config = dict(
    crop_scale_min=0.5,
    fusion_encoder_norm_position='pre',
    fusion_encoder_fused_qkv=True,
    fusion_encoder_inner_norm=False,
    fusion_encoder_connector='linear',
    optimizer='muon',
    nesterov=True,
    adamw_lr_other_params=0.00076,
    steps=12100,
    epochs=7.9,
)
Rows from block 7 of the image encoder of a small model that answers yes/no questions on an image's attributes, named by matrix and row number. Rows with one number belong to one channel. Each number is 128 + 24 x the weight over its row's rms, rounded and kept within 0 to 255. All counts start at 0. Numbers have three digits each. After the name is the row's rms in percent of the matrix's.
After each channel's rows are labels from the 100 images, of 14976, where the channel reaches its highest value: "colour at peak" is the nearest of a few named colours to the mean colour under the peak. Only what is clearly more common there than usual is listed. The data: photos of arthropod specimens (BIOSCAN-5M). In brackets: how many of the 100.
# convs1: 3x3 conv (encoder.blocks.7.convs.1.weight, 64x64x3x3, each kernel summed), inputs 0-63
# convs2: expand pointwise conv (encoder.blocks.7.convs.2.weight, 256x64x1x1, transposed), outputs 0-255

convs1.24 137:169087140115126131128112141210122172130121118156088134121137132128139146134165159117093104124120131158096146137136085129136121154088132129155102121129127125140140169120170143081137117131084136
convs2.24 122:119140149174120120116111123114104126179110147128178118164123114156142182126126116111113148139192124092151158128141160112147110133070129141122178133079107122115124122108162135115156112091132116151113143131102106163131164102077116124126119142138118158130197141119133107147100104117108138083145114115119118134151119099113113132177163128179141195133122130171136141118129194117132109123159120112152174188125158106147128151127126149116094150098153152127113098127095131164143101165118128111100140112140118157130133100111117121096148118111113098087086134109145083095125125160117148102100130113154121152104152133151140144154162117111075128170102100118121175101162150121141132118124116163108089125129087141169116150129117119139147129105122132139164137131141152147119093152102122
colour at peak: brown (53)

convs1.32 114:122188131170122128122105131128189082135125121137185121108138146132116128138130127139151107149174129124120137166105139095132131177148086132135145092124164126125127134132097100170130110129169114
convs2.32 104:126132095148125110136102133138130097089096087171130196137142110085118136126127077147087110135125110187136157108116150109123170117164109139147135117129130152144142123114093161125100127142152130119155170086105169119098096110131160135114113176136112087117116094100111125146160119104129154122131144097111136119112089095164147124146096100138149150121151112158129145136127113131134169113096106161124112133115138154130143111126124113071144134134107104189122164104138146097150145116126147119161151140157124160110151134125129146127158118098116107168117145140162091073136114147133126130148103162161110152121146170161147096117074080129118133130132103084171116127114113123133086136184159141138157142137128108138135116132100165171184135152158111154085117120169130128150149111096127
colour at peak: black (72)

convs1.54 070:123129125148127140130178123164122121120174122144149167111151138130117113135137112124162133159167101206145130124122095111092139177087111131087071135142102105120129112124125131124126111155137143
convs2.54 106:137137182127131156159136150123123150141107160147110110134108147116087138116165107108121110156134123136150124181109093159107127099134163109084171149112162106172111089085149113130150123145142116187113098118124118120136112110152140141148129119150138106120139141151151164122098147159149103165137148151105102128141146128114112112166131148138113113127135111092170144126094183145132170129100130114103161163175110151115138125129113082115122129122128107128132118117116121092135064151123113112118084166075084117134128113116129121156146134124108108120188132169126097179133134104149125152132112117090109141153114122089155163131132186121181173092118107195123116094165156112131125115137102093126108113117164151147142098118140133092111102142130108131123190140157109118120123106139128
colour at peak: brown (42); grey (39)

convs1.20 051:150165139134173162170123157110126113158130145139158107105152134131114112122123109157097164108117137080131124121160093111116118159081135163105092109117094152124154106130116140112149161175132157
convs2.20 109:114111156169096150117149132171124087100156140140078150121097129084126119087135134167109148103116149111144112111132087132230081104093133104124135124111143154149105174140142117148096141104091100116098102151157114095126142118155148166131153127142091155112150105143115113137118163163111109177147110150135125171091131125073114121137119122103134115128138092182105166129167103128165186129098139104127119132151090123135099129138128142104153120125106139120130136128146111110118091154140119120132150130121121106119128150126097152133125144117083099157122111112094123161101120128106107133133100126113111132111123101105111110138078095117176115105121166108159157129122101157102132164138087104079120147137105115152119115102125118111165128147093085118118120134113098086121123129160081
colour at peak: grey (32)

convs1.13 103:127110120108151136133136142134111149120161122116115118126115123122097122114120138159176130150131097139137142126077103160171111139156149123138108111109133110111131095049110078086116154160176150
convs2.13 100:147118136118128135136114094117102192130160119111139119137150101118167157171151134125140111112126124128133123144136080155115152064165123109107131118161136070130125156110122098121131132144152134159165147092142128152103148117144107157092154135081130156143129135125097142135049090121124091126131130132056132122164129127098104116155134147083127096115119100128141168175103128115136138137123176087101184113180108142069108105113136140115129128098124120129088133110123125157099097141128151152140121109086080117135122123119108129175144123115118148160130109099105151131150142050110126193130091090107134138109147120119095139125138132120094124123110122149116117126147108132122170181105094100108135104145118161139141124144145113140099123112133121114103155126146091147121165133116142
colour at peak: brown (38); grey (35)

convs1.15 081:145141108101103130144134125100109106148099164114134125118134116145113182123147100116090072134079145182127100084120102099125111119130084157164098138117118120137112130145081120109123103110133148
convs2.15 107:103122157149158152099109083116138081100167127104082060108128128144152119154093140134134124144108139126117131122069157132108125137190149142137107093068126137153130115142127124126120108129134095109159128144154122064167170099082109175166073155097126131117126153125115108096102120112120152109127145100168151141107135129144139166081128102094153158131093117093168099114107147151102120148120126124123140082094100120111134133161131126155139132144104134111135130144120102092155134108109105147139144117090116109121167139097111112134141155135086131143132084094120076128126116100137138136142115126113143140138123117138149105111062155145151108153110146095128125123117096129106061118096150099106111096151137135103104122101143114127153121104124101108093133096145102097108167144146141
colour at peak: grey (55)

convs1.14 070:150102121149125133124088132138087127150102154107128162133140130116109138144131075085082064124156150088118176130119108140118141110114144113092130090138144143142110113113105143109152097103119090
convs2.14 099:086100128102107127119137086130125139189088141140097131129111093095121157160137124108134134110163135077127108128045115122102128108146149146093173090089115115121137127170127157167137103126114120152155116143123133169113140133142141134107123120146148137107120104138102190105150144169110102133120117161109132078166133128100112122155140131142140144114117124103160156145099120121117110140157148130142140205130100149129127104128133097110102123135129133144140127095089125141132135099085116139137131170133130117141114126120133115100144129113106096186155167158087124134115122112165147103083143116141120117100145098091101114140104147144106129102109118129122165104120111123136110083133127161152076112156127107210103106117079105131114117139127111117104165128165174098141103079139141
colour at peak: grey (31)

convs1.7 119:132105134147143133138144120110162123130141134142151142143162126142147150122103133158102124119133107144142086153052138162106135095100114139130164122172161146122142130052091123121138121133078126
convs2.7 105:133113139132148139150121141167173132113126117109082127130143137143143080123103104117191149140110108138171129122111122113099083175111116095119138111081080126143106138157139111144121150101137179129110101118119181133106110099145091133125100081109116110143113131120129152134121130084104150101117143116137134074109100106146101123132092114087135103123082113132144121153185131121151102163157146120135106143138133101121157117122131126097117135134119115131143115106138112151128136112154133141177131134108110173118147113125159120146129129103132155155133186166119140101157149144118121139156103138113148089113173139100123138153156158141067131158127151136102149136127173175117115105143111154118073142176114105151062136119122168170131181130103133149114119124123107062160091133135103
colour at peak: grey (44); brown (34)

convs1.61 092:144120132156120136130147130172096101126177130141106140104134132131163132119201149090105135183145116176144128137120121132152135106117128135169169124096140111111135157164098117140139150139150168
convs2.61 089:127114138122127124131128133114143093071126144153137134148152128160171154126118144113129132134151140141130160145108158164107150166138136163139160159150134072114086101124112116118139169173125143105162114132125108099177050134165140133129117170137132110097116122162164176115153108105149181131139128093167126138095185143157150129143145144117111150095159108149104128113130136185092095157102141160114157133148159149105144123132132149151124147126114100158142118079160135160150114125180119135116087162117122122162134124129129106148086113124162121105152129070112120138135161098138143136139119143112106163128124115161114115138137103137173118173121133109136156121155111100123122093116145140164135183075119172149156137135145115152146133162140174113109145116154129154110123108114170
colour at peak: brown (49); black (38)

convs1.4 116:164082132109136125123086138139134109130139116135100133104144135125134165128183157099097089174135157170095122132118091118125120104117083127162142159107128141150127170125168115109122153138135170
convs2.4 109:108130111193114091124185131105121095115086118129115119184137101120126148092109085103154140133175120141125148141092164111148115126104154125113209109117089161105142116107125149118106109110153129161112129122076128080139136155121107123117110125086104156140151105137141135119104148091104150120085140074142123118115172133113098092111117142131110178116102111109089151116107153117070150131111064127133114185129093143151159145147133125112106147142168153145128117120117120096100110145132099111136133112149135109155128125133110107132116129134120127104134099117137124117107135096106123141107123175130139165127170126127135098174143121124109137150145154087135172106219135166149094143108159115125111129158129156184129126145119120150101136113116137129123106131124143151151105137134134
colour at peak: grey (41); brown (39)

convs1.62 095:142134117139130108120134136123137165106126126135102086127149119118130144121133089123168170129131139122128153195137133092173129149154180122150155162100171130123117115132168138113161077113160101
convs2.62 096:072124125115169122137123107134129159142105132137093141111149147157108106107137101104084123094166120151153160110134128116072136076174125140153125095167137138115157153125124145123117146126139126127156154151170095119133139115131141178100114104121152168142131114086124125118162134074087121114115142152124107142121108168151182122114127131135113132105117131078154105121109114120141126137140122174116114173113160118143148113180135130109138114105143107109116140199141105159155113083102072133160112124124156108151130119126095115101087123113153150111076131105137136087132090152134089122116134119149103125185126075118112143104126120102109131134113120111108143099137141089092075143111124135159107096136097117160092125145116102107117096126151102077158118100136145144140109092163099
colour at peak: brown (34); black (28)

convs1.8 088:166172141144127130120138107130144103131159134118186104098118126129117115135142118136148143138161105140111147155049107123130132164142158130127107097164148121118120085093094082107140122137160151
convs2.8 087:107137137111110107157128125185132110127127168177125112120113126133141137145101121127109106113120130144114128143131101139094169128063124132122152191137126148152164142142136151139142123131152136163174106125170124115132096120129136118124106144099098119127109149118125141131117134134168094163120159124113190075121086161100089116169094097140101093114118112080146166124157150152125144125097126208156130148106105177137134120130119120092149116127108085131143163123140088095123112081146118134168139153109106125131140165137092093092145099113122152149132168145128101128138102167168151174148123115155141149147137114096135124164134148128101124079116113137158128156139114115111117136135152121099142142165142168155124142124124099094139099137091119167102183120128129146119120106185123
colour at peak: brown (35); black (33)

convs1.28 117:137125112098115127128084133084113081163103140136080136132151140137131142128180131113132139114100174141160171119105137134132121098152123150146143155110110140180112157180142116150142120116171130
convs2.28 112:131144127176140125147172110105124109116123131122136110142143124145152100123065109143106128148128127076124117107141105078070134137127116090124103131079132100124123112105115109119104104116128108100120066094119094125078148130078159120125074105120109144110150145117089114153100093137090136134128118097144095115117125077135083089130083133076119170135103096117140082097114125126131099122118140093123122110073152106080141127085146129136098133127140172108093125143134113148108147128144102113134107098082103153115105127136139096125137152150119127140128112101127139116124142132149063118136128149085103101084139127138140163127085114072111128126139090120116073125085153096107129091127115124110110106142097164089155141116144132119129112119112139129132124130116103087100085116125121
colour at peak: grey (63)

convs1.27 117:114124130147130132128109127092134117130149137127123126142146122129161150128103121126043082138117149160108115178121141112109121148118120121122210130145142136131131156171113180132141105123089150
convs2.27 094:110172106149096130102116110131127094091167106128159138125125116086085072098146102139139171104140165128171111125148134107123159137134114099131100139145130128128112144141166122137150108155093118094104136175093096104120150134149116128123144126136140143108127115138109131093105150119117128075135130161185142119145163128140086096101147159127099146135164111131105120107113139129157105152157122144152098095144184132150179082144123169115106147154113131156111123126144138102107153132153123103133101069125145140080108149133125139131119083112147144105123137111091167168138158110137121129150169140097109114066119130145131135101129153177130125149121108115153131149114120127096065137112125133123078129155150143092134133115107145160110120107183097134128062134160165110132129140106163
colour at peak: black (43); brown (41)

convs1.40 118:145158166169128129124142137169118119123132117122173080121093121111148112127148146120124125132141113139053147125111109095155119168115118121183155080107176119116141130129109132092115129118157125
convs2.40 104:086106090098118126123122116134104114145122102166187163098091144166174125133137120151127121132155159153151184069112130132150164117152145173117135165136125114085140142111140158134121132094150150120150151152145129150125097116131138116122125135133139091113152126100069073095135164147171148095113138114144172176125106151128091157079140087128131117145139099110152142110157144112144171139103097163124151153103086132085142116139113142156149126124083104097128133151160103120136175101137137154144104169114144126112132129127105146112109112153113113131145089101112133128130102136149116129137123153169185141133133111162160110111072067110131132126136136147182113103108134118147088168148167127160107160118111141143153142145122109112129121150133139124103109126150133119128142100121084
colour at peak: black (47); brown (44)

convs1.37 110:118154124160121108124160125133146121103078112134154141130126108118141101127155124142093151071122114087139186170152107134113120188115124116123122123089109126114118117137154130161135124114078084
convs2.37 094:102103153113127134091141128104113152111129134102159090142125113155134102155171148086197144194100144110107160117118139078148120141174139186158130118116128159112164126100158106123156114060100142109099117105150146171116118137100162168183165139109137124119108145073173098146109117150163120138142121094129128130135126180120158123112130162149114113110110122112124118117092119120129187116148129085146144115191170081153124117131125117129140109170143116132155115132090125152113165107098129162119131137165142107144140138118154142091105138105147122149111115132161112114110155112131119085087181087143121106121127103140164137099111143133128138148123137133125114139126125099094138115122135139156144110124104141135158112118115111087105110116127123114085135114097151097131120101175113
colour at peak: black (63); brown (33)

convs1.12 128:075126117154111118116153123135160093111155116130134124101151120126128139116120108124080162160132106168162102171133157102115126163120082117111151174107130129114113101115089097124109115134072134
convs2.12 112:153129131125110106112102138117174167144116146114109088136134135107108117143137135117108149131130115097126145168141155106153111134123116115081126090125140085114106124090100150130110201144121103150091097123089167162103123126107151121129151136160132136093123115110142155127191090180125124134100116138137083092137137102153105132087118158079088143110111104122121126149182118134113097119130140099155113101111142161156171122100136055121151124127148157169120127131120125136122130154152110091142119116159120154151070120141092111139079124139087106117147145172121107106106144193113138090113131163126118115086137102125164160112126111129110129152130155129109113128122121082093147114121141160127140138132184132101124138135134147178105129131158120107166166144120175116129111108135160
colour at peak: black (57); brown (41)

convs1.23 073:124143142157172129146114149131109114133083129116142120109110125128138140134130113088106069106093168113096113116134109073116151110138074129130092133135121127182128113109138120114127063116134098
convs2.23 098:130125123109160112168124156126106136113087148109136126156144125124131109084094083148127106119136108105143104093159150099088128118138115113083116135142133128155093097159079118116085086147137126130114127131151112125102128139113138147131078142116090188161148102148129155107085091120139099118096141160069157122136070140136124150141148152075127125118123115126150124083155131142164117154110068116100135116149126150123116116156121139137128109142147165149116084125108148126119122176162085146120128132114062103103171136105126112126135115119079102139138131067164145170130119120112066125121120125086143107151141127129089116130132115094134137146119138086132113094120129123082121169105079135143102105133078116125088102132120128092154143116134138155110136141089123162127127104125145
colour at peak: grey (29)

convs1.35 063:130134117124126143145132118106094110130133124142148084103142141154125097134072127134078127140126139154153132140094131115104125122115086141128084165089115124145132117120142074096101100147070079
convs2.35 101:196104130168117150088110140118140191197105132094152126125143125108113117108147146164119138159122136118144114172124123116163101110119110132107131136120140092108091111097102131142138104118149129193073087118122146096123107123101141130125111132144140193130121131130115131105100097131117120155138126111163129132137177118139131112116129170143073095121204128130140099158138133110144106137143172173109110126107113084126083143095130128135147140091206124093138167181121136108102139106084165151118143148115097115129113134130130118144125124117157157127179128134148103132130101112147126172147132136128139094139135101074118147127110118139119144151121145177130142122152143151128137132136131101152111105113185106101128112123120134098129116128109131154130183140119082116103124124123154
colour at peak: grey (65)