Rows from block 2 of the fusion encoder, named by matrix and row number. Rows with one number belong to one attention dimension. Each number is 128 + 24 x the weight over the matrix's rms, rounded and kept within 0 to 255. All counts start at 0.
# q: attention query, key and value (stacked) (fusion_encoder.blocks.2.attn.qkv.weight, 384x128, the q third), inputs 0-127
# k: attention query, key and value (stacked) (fusion_encoder.blocks.2.attn.qkv.weight, 384x128, the k third), inputs 0-127
q.4 [108 158 116 113 117 157 102 119 105 115 130 133 139 106 132 102 124 130 117 142 126 111 146 142 133 118 118 152 144 104 115 149 126  94  88 145 121 111 112 133 109  95 121 142 101 118 130 117 121 156 109 118 115 108 103 120 159 144 185 121 101 143  90 127 171 133 126 155 162 144 112 149 155 127 101 158 122 118 123  84 115 144  98 122 116 127 107 127 138 162 146 133 127 128 154 138 152 149 124 112 142 123 123 133 125 130 146 146 104 142 129 155 122 151 159 112 153 139 141 115 132  82 109 120 119 121 181 151]
q.5 [148 119  90 125 127 148 121 154 107 118 108 159 115 107 146 144 140 131 133 136 168 101 129 141 127 105  93 140 126 134 129 107 140  95 151  92 118 124 121 163 170 136 126 159 138 102 122 147 121 141 128 116  99 124 119 147 140 104 115 143 140 134 125 128 162 164 122 118 123 122  98 123 157 113 131 130 151 113 119 119 114 155 181 135 123 100  81  92 108 159 164 149 104 109 131 155  93 103 129 139 113 157 115 143 157 127 132  90 119 141 147 149 126 138 145 106 124 108  77 113 121 117 178 109 146 109 151 111]
q.6 [115  66 128 176  95 134 135 129 154 148 112  86 143 143 119 123 149 117 135 111 102 133 112 101  88 118 151 129 124 136 135 143 157 132 193 126 150 147 112 111  93 166 115 165 117  95 102 146 151 129 149 126 135 103 128 160 166 114 160 133 110 110 154 160 157 141  92 139 148 105 171 138 128 121  97 118 110 137 126 109 105 111 137 153 123 129 113 130 108 119 126 117 138  83 117 142  72 123 116 141 127 147 108 163 135 109 109 140 108 139 137 108 122  96 133 151 138 139 121 110 144 100 157 154 138 124 145 133]
q.7 [112 123 120 141  89 122 155 143 134 105 121  78  99 175 111 153 123  92 168 144 106 118  97 102 131  89 128 107 131 119 108 178 101 136 130 169 136 136 101  93 161 124 148 110 142 126 144 134 135 126 129 140 161 138 137 100 129 165 145 110 134 127 136 132 114  97 107 140 125 180 165 140  91 172 129  97 115 143 113 114 133 112 124 122 110  99 143 123 131 131 125 129 145 123 190 113 127 134  72 131 120  81 154 123 110 145 114 148 119 170 104 158 129 148 143 134 178 121 130 155 112 145 124 102 103 176 144 126]
q.8 [168 144 126 140 134 121 179 148 116 141 113  95 131 100 105 151 134 139 166 126 104 120 125  96 139 113  95 135 112 165 145 115 153 157 105 108 147 119 133 126 134 124 125 135 106  98 125 128 139 139 156 145 122 117 146 116 152 145 143 143 119 151 131 109 136 143 122 110 138  95 136 140 139 159 142 115 163 144 166 165 125 115 146 148 159 134 115  79 140 130 132 122  87 114  99 160  98 151  84 111 120 115 120 116 119 135 120 119 135 123 135 106 100 115 114 126 133 128 124 141 105 106 134 103  95 139 116 157]
q.9 [131 106 114 118 133 151  89  90 162 114 103 110 127 109 150 154 110 123 153 129 117 140 149 160 156 172 166 142 175 101 149 139 105  99 140 153 123 149 109 157 122 137 106 136 120 135 104 102 149 125  92 128 139 140 113 124 110 110 128 138 112 113 106 125 128 163 163 126 111 122 125 122 114  66 126 158  89 141 134 116 140 124 136 126 106 142 168 134 144 121  92 103 127 141  95 111 153 141 129 145 108 157 111 111 114 110 132 125 155 142 183 113 158 147 113 146 106 153 133  58 176 158 142 138 116 119 110 113]
q.10 [123 142  91  75 119 104 130  80 126 135 126 148 150 125 142 153 145 166 142 130 111 121 111 119 148 154 151 115 125 105 159 159 134 119  96 129 142 133  79 110  90  74 113 104 101 142 107 111 112 117 117 122 115 143 114 106 158 146  87 137 120 117 131 150 106 106 139 128 123  94  90 138 107 157 130 142 142 149 134 140 144 162  82 121 134 159 146 143 161 125 131 143 142 165 140 129 207 117  85 132 113 127 110 157 144 114 124 139 123 105 114 102 144 117 127 179 164 100 151 121  91 173 115 153 133 144 129 123]
q.11 [101 115 143 137 118 108 133 120 122 154 139 143 119 158 131 100 145 142 117 147 150 155 124 123  63 152 135 137 118 104 128 127 139 126 129 131 112 157 121 121 154 141 119 103 122 117 126 148 117 120 124 152 141 136 136  86  98  96 133 108 139  91 152 144 118 169 156 101 117 116 107 138  85 134 121 134  90  92 156 109 151 116 107  86 148 143 117 136 140 102 135 119 174  98 153 120 101 143 151 177 170 129 171 103 120 127 134 140 122 110 130 158 136 124 148 109 150 148 121 139  96 125 136  97 143 149 105 153]
q.12 [114 145 127 130 149 154 112 123 122 140 125 101 143 142 135 113 137 141 151 127 133 141 140 150 110 133 126 116 139 109 118 161 145 105 116 130 156 128 116 124 107 118 136 155 115 121 106 108 112 155 117 133 145 108 121 130 159 124 146 122 127 131  92 110 150 122  84 124 131 123 144 143 130 126  94 150 152 127 141 109 146 107 144  91 114  92 126 122 109 125 104 129 104 142 159 151 118 122 140 113 130 159 125 151 132 104 107 129 141 143 150 145 130 103 142 137 153 111 123 133 129 114 108 147 117 122 124 106]
q.13 [105 105  86 109 129 122 103 110 104  94 105 173 131  90 122 163 138 143 146 165 131 136 104  94 167 134 134 175 101 114 110 120 119 127 125  99 124 118 153 106 112 143 147 101 139  93 171 147 110 128 139 106 104 131 121 125 122 155 147 110 135 153 112 100 125 147 174 152 140 118 165 135  95 176 140 153 154 101 155 128 131 122 106  90 123 156 111 115 145 140 174 162 144 131 122  76 109  98 108 129 115 182 158 131 130 118 137 108  93 117 148 146 115 151 127 136 147 154 112  99 101 123 142 132 146 128 137 123]
q.14 [161 147 122 136 134 109 151 154 128 136 157 117 125 146 136  66 118  86  98 111 121 112  65 121 113 132 103 146 155 137  64 136 104 156 102 147 130 105 124 141 104 111 131 109 123 128 112 122 132  93  95 145 122 104 127 130 133 108 126 152  96 149 124 149 124 123 147 142 157 159 120 165 133 176 120 142 152 137 133 155 142 152 114 102 127 150 123 156  86 164  93 159 158 137 118 144 119 118 127 137  99 113 143 110 104  98  88 128 111 140 143 156 114 123 159 123 116 130 177 178 145 154 123 134  99 120 135 157]
q.15 [125 142 119 106 106 151 115 132  74 112 131  76 136  81 175 145 156  86 158 165 119 153 107 168 153 156 102 111 126 128  92 133 151 128 123 135 157 135 110 163 127 127 131 133 151 128 148 105 132 117 132 128 129 130 103 162 144 140  91 105 141 146 160 117 139 136 169 155  96  64 114 153  84 144 123 132 138 105 136 120 109 115 161  79 118 135 108 124 129 131 135 153 130 155 145 117 178 141 135 150 140  99 143 105 116 109 128 136 120 146  76 131 136 111 167 126 139 139 177  98 113  91 115 123 155 125 140 101]
q.16 [144  99 146 144 120 110 148  98 126 103  92 123  99 142 137  72 112 144 128 110 118 116 139 103 124 106 140 136 147 102 149 141 173 149 162 107 113 160 116 124 114 115 146 157 180 134  97 169 117 123 136 147 125 135 106 158 125 108  86 127 188  92 118 115  95 116 107 134 135 138 119 106 134 146 132 108 140 189 131 129 131 133 113 113 156 113 143 122 123 117  72 151 102  88 155 151 105 154 131 155 125 139 119 141 139 157 119 134 153 134 145 112  84 158 139 148 133 100 152 148 126 110 129 111 112 123 121 138]
k.4 [129 125 157 146 140 150 107 160 146 128 110 111 121 133 131 153 123 125 164 111 157 128 130 114 155 116 185  94  99 148  98 135 146 110 131 116 138 156 110 157 101 159 128 129  91  90 169 138 149 131 172 156 109 180 125 128 149 109 124 151 138 141 152 157 128 110 141 129 137 120 130 127  93 138 146 153 129 127 120  92 156 145 123 117 106 130 116  83  99 139 119 111 133  89  94 136 167  99 130 136 180 118 108 132 124 143 123 103 104 151 100 106  99  91 133  82  87 151 131 122 133 105 145 112 132 143 117  80]
k.5 [106 123 162 141 137 135 111 180 132 129 157 114  87  93 145 119 157 110 110 128 101 132 143 112 118 149 125 101 113 128 171 124 169 148  97 169 141 113 115  98 128 128 125 109 103  98 114 138 110 104 152 143  95 129 138 101 165 132 134 124  86 134 143 147  91 150 133  88 141 132 122 133 149 144 147 172 141 149 113 110 105 145  96 147 106 128 202 141 148 114 123 161 135 130 115 175  88 150 157 139 117  99 129 133  94 109 118 153  94  98 122 127 145 137 131 155 150 130 117 149 117 115  86 127 117 129 111 114]
k.6 [130 167 154 112 116 141  92 126 105 147 103 168 124 122 153 122 119 110 128 131 131 137  82 153 142 136 129 147 159 139 116 170 156 115 115 129 124 150 132  96 134 113 109 129  97 127  92 128 126  96 119 130  83 108  93 141 118 109 145 146 160 153 130 109 129 112 142 130 124  84 123 108 134 126 117 125 121 129 183 145 180 147 102 120 149  84 127 142 156 122 151 130 121 112 144 122 135 109 159 108 128 121 138 143 157 171 128 138 101 109 129 141  93 143 120 150 106 106 114 143 110 174 127 148 140  99  89 133]
k.7 [159 129 131 157 118 134 118 113 157 110 120 146 129 114 120 104  94 191  98 103 117 147 112 142 168  91 132 150 116 124 106 118  96  71 111 146 140 115 151 128 187 126 114 135 176 159 122  96 130  98  96  94 136  98 108 141 159 113 143 112 156  94 140 123 161 127 133 139 143 179  78 107 124 124 167 128 118 112 147 124 163 127 128 118 132 160 119 108 126 116 105 150 139 118 127 102 140  87 107 155 168 119  95 125 131 134 110 129 164  97 135 131 121 135 142 147 121  96 135 108 117 133 157 154 104  94 164 152]
k.8 [116 171 107 135  71 121  75  91 141 114 144 149 109 109 120 113 155 164 104 108 144 158 141 135 105 126 106 131 147 123 137 130 127 143 136 138 112 116 102 110 166 119 110 122 165 122 145 111 114 116 152 152 145 124 116 141 108 133 130 132  93 132 134 135 136 119 107 108 121 120 125 130 138 117 139 125 157 118 102 131 136 135 115 154 107 103 131 140  82 120 112 112 154 173 146 140 140 115 122 157 100 148 127 138 179 117 171 136 158 151 121 156 154  89 112 119 154 125 132 132 135 130 132 122 132 116  93 126]
k.9 [137  89 121 113 105 105 150 166  82 158 155 116 153 169 103 131 125 108 146 104  86 165 138 133 146 146 140 123 131 126 131 153 113 128 181 131 135 124 125 135 112 123 110  87 105 136 119 126 142 140 131 113 128 131 141 147 144 115 115 117  82 160 106 100 119 126 111 156 155 129 154 133 158  99 112 116 126 126 184 125 120 119 154 134 158 108 142 134 150 111 161 145 125 118 132 167 109 136  84  92 169 131 134 119 141 114 132  99 113 103  95 115  79 168 100 113 110 141 112 144 122 164 133  84 191 110 144 125]
k.10 [127 123 119 113 160  92 143 125 107 117 124 131 143 191  85 132 121 133 135 105 147 136 119 115 125 120 168 175 104 133 107 127  88 109  97 107 150 122 128 173 142 153 118 182 106 130 138 122 119 135 139 135 189  91 133 125 123  93 112 177 138 137  94  84 144 106 132 133 127 135 132 119  79 111 113 161 133 111 135 131 151 155 127 110 158 165 108 100  86 165 107 135 144 109 119 106 152 124 109 115 147 149 123 154 149 108 161 133 134 150 121 127 144 145 111 129  95 113 115 103 146 106 111 127 168 143 107  99]
k.11 [164 115 120 175 192 145 134 116 129 125  81 117 115  92 128 156 137  90 133 141 129 104 114 126 134 143 145 143 141 119  95  96 130 124 133 132 129 118 111 110 168 123  97 102 153 145 152 104 116 111 138 103 136 109 145 139 144 162 129  84 123 174 112 132 140 128 135 116 150 121 120  86 164 153 120 141 132 111 130 106  78 118 124 148 116 143 129 113 171 107 130 164 138 132  91 140 114 131 161 117 151 101 103 133 105 147 106 126 136  99 170 137  95 122 148 114 173 132 144 151 120 127 117 143  99  90 137 118]
k.12 [111 142 147 132 139  61 116 148 106 115 117 145 123 141 146 122  97 119 126 146 143 109 115 138 127 153 136 143 153 163 120 135 137 137 166 102 134 110 124 134 133 154 125 100 103 112 153 164 185  83 110 130  97 144 114 126 133 106 134 146 125 156 156  97 140 141 146 120 185 128 138 138 125 125 157  97 118 120 128 149 102 174  80 134 120 171 148  84 109 108 121 115 135 121 128 133 132 147 117 146 123  89 149 145 129 123 141 104 127 134 118 144  76 127  93 130  95 122 128 105 134 128 178 150 135 110 130 115]
k.13 [142 129 125 138 121 184 144 111 103 133 143 117 136 150 120 120 105 123 135 129 123 119 169 122 152 122 109 138  65 178 137 106 125  97 131 118 108 127 150 143 129 117 139 153 107 126 132 102 154 158 160  88 140 107 112 131 116 132  87 154 131 120 136 168 143 156 145  72 150 115 115 142 106 127 149 139 137 155 165 124 157 109  93 121 116 138 137 108 102 133 106 151  94 155  98 140 113 147 135 103 118 149  98 125 166 147 100 150 145 133 151 110 115 141 114 107 113 111  86 164 140 109 105 122 112 157 119 109]
k.14 [102 150 134 145 123 129 109  92 157 112 132 123 134  96  81 153 157 168 141 121 134 140 102 146 128 114 124 166 119 141 179  92 118  85 106 144 102 108 174 105  77  87 164 157 115 167 129  73 109 149 116 121 125 118 118 147 113 132 117 109 155 118 129 120 117 142 125 150 129 125 135 135  76 130 140 111 120  85 102 112 151 123 143 124 146 151 112 133 125 147 114 125 105 100 143 155 170 110 155 134  90 188 149 146 144 130 121 107 156 127 148 117 144 110 196 124 106 148 126 115 118  93 125 159 149 152 134 113]
k.15 [123 144 100 112 125 142 129 138 164  96 141 158  93 149  82 130  89 130 118 103 172  65 128 124 138 107 146  86 109 134 126 156 110 137 151 124 144 143 128 163 139 107 140 164 121 171 138 129  88  97 101 158 149  81 109 115 144 111  76 125 132 126 135 137 143 159 136 141 117 130 129  92 128 144 149 130 146 118 117 102 139 163  90 129 144 158 139  83 103 127  75 138 133 103 125 115 134 148 153 125 158 175 107 170 111 113 125 120 123 131 162 121 181 150 105 132 102 113 118 106 127 155 153 115 124 163 157 128]
k.16 [126 188 105 140 136 120 146 131 149 119 136 143 170 113  91 131 149  95 128 136 137 143 135 149  98 112 133 110 120 112 169 142 147 127  95 183 126 139 132 100 137 123 115 131 140 104 102 151 171 116 119 100 118  75 142 158 137 116 168  78 111 134 141 141 161 131 150 146 106 104  80 148 142 102 109 139 111 120 124 109  82 156 116 134 138 142 122 125 126 147 165 100 157 138 113 104 127 139 118 126 138 146 131 123 107 145 137 150 128 163 121  90 145 119 141 151 113 100 139 117 109 113 155 119 117 105 122 147]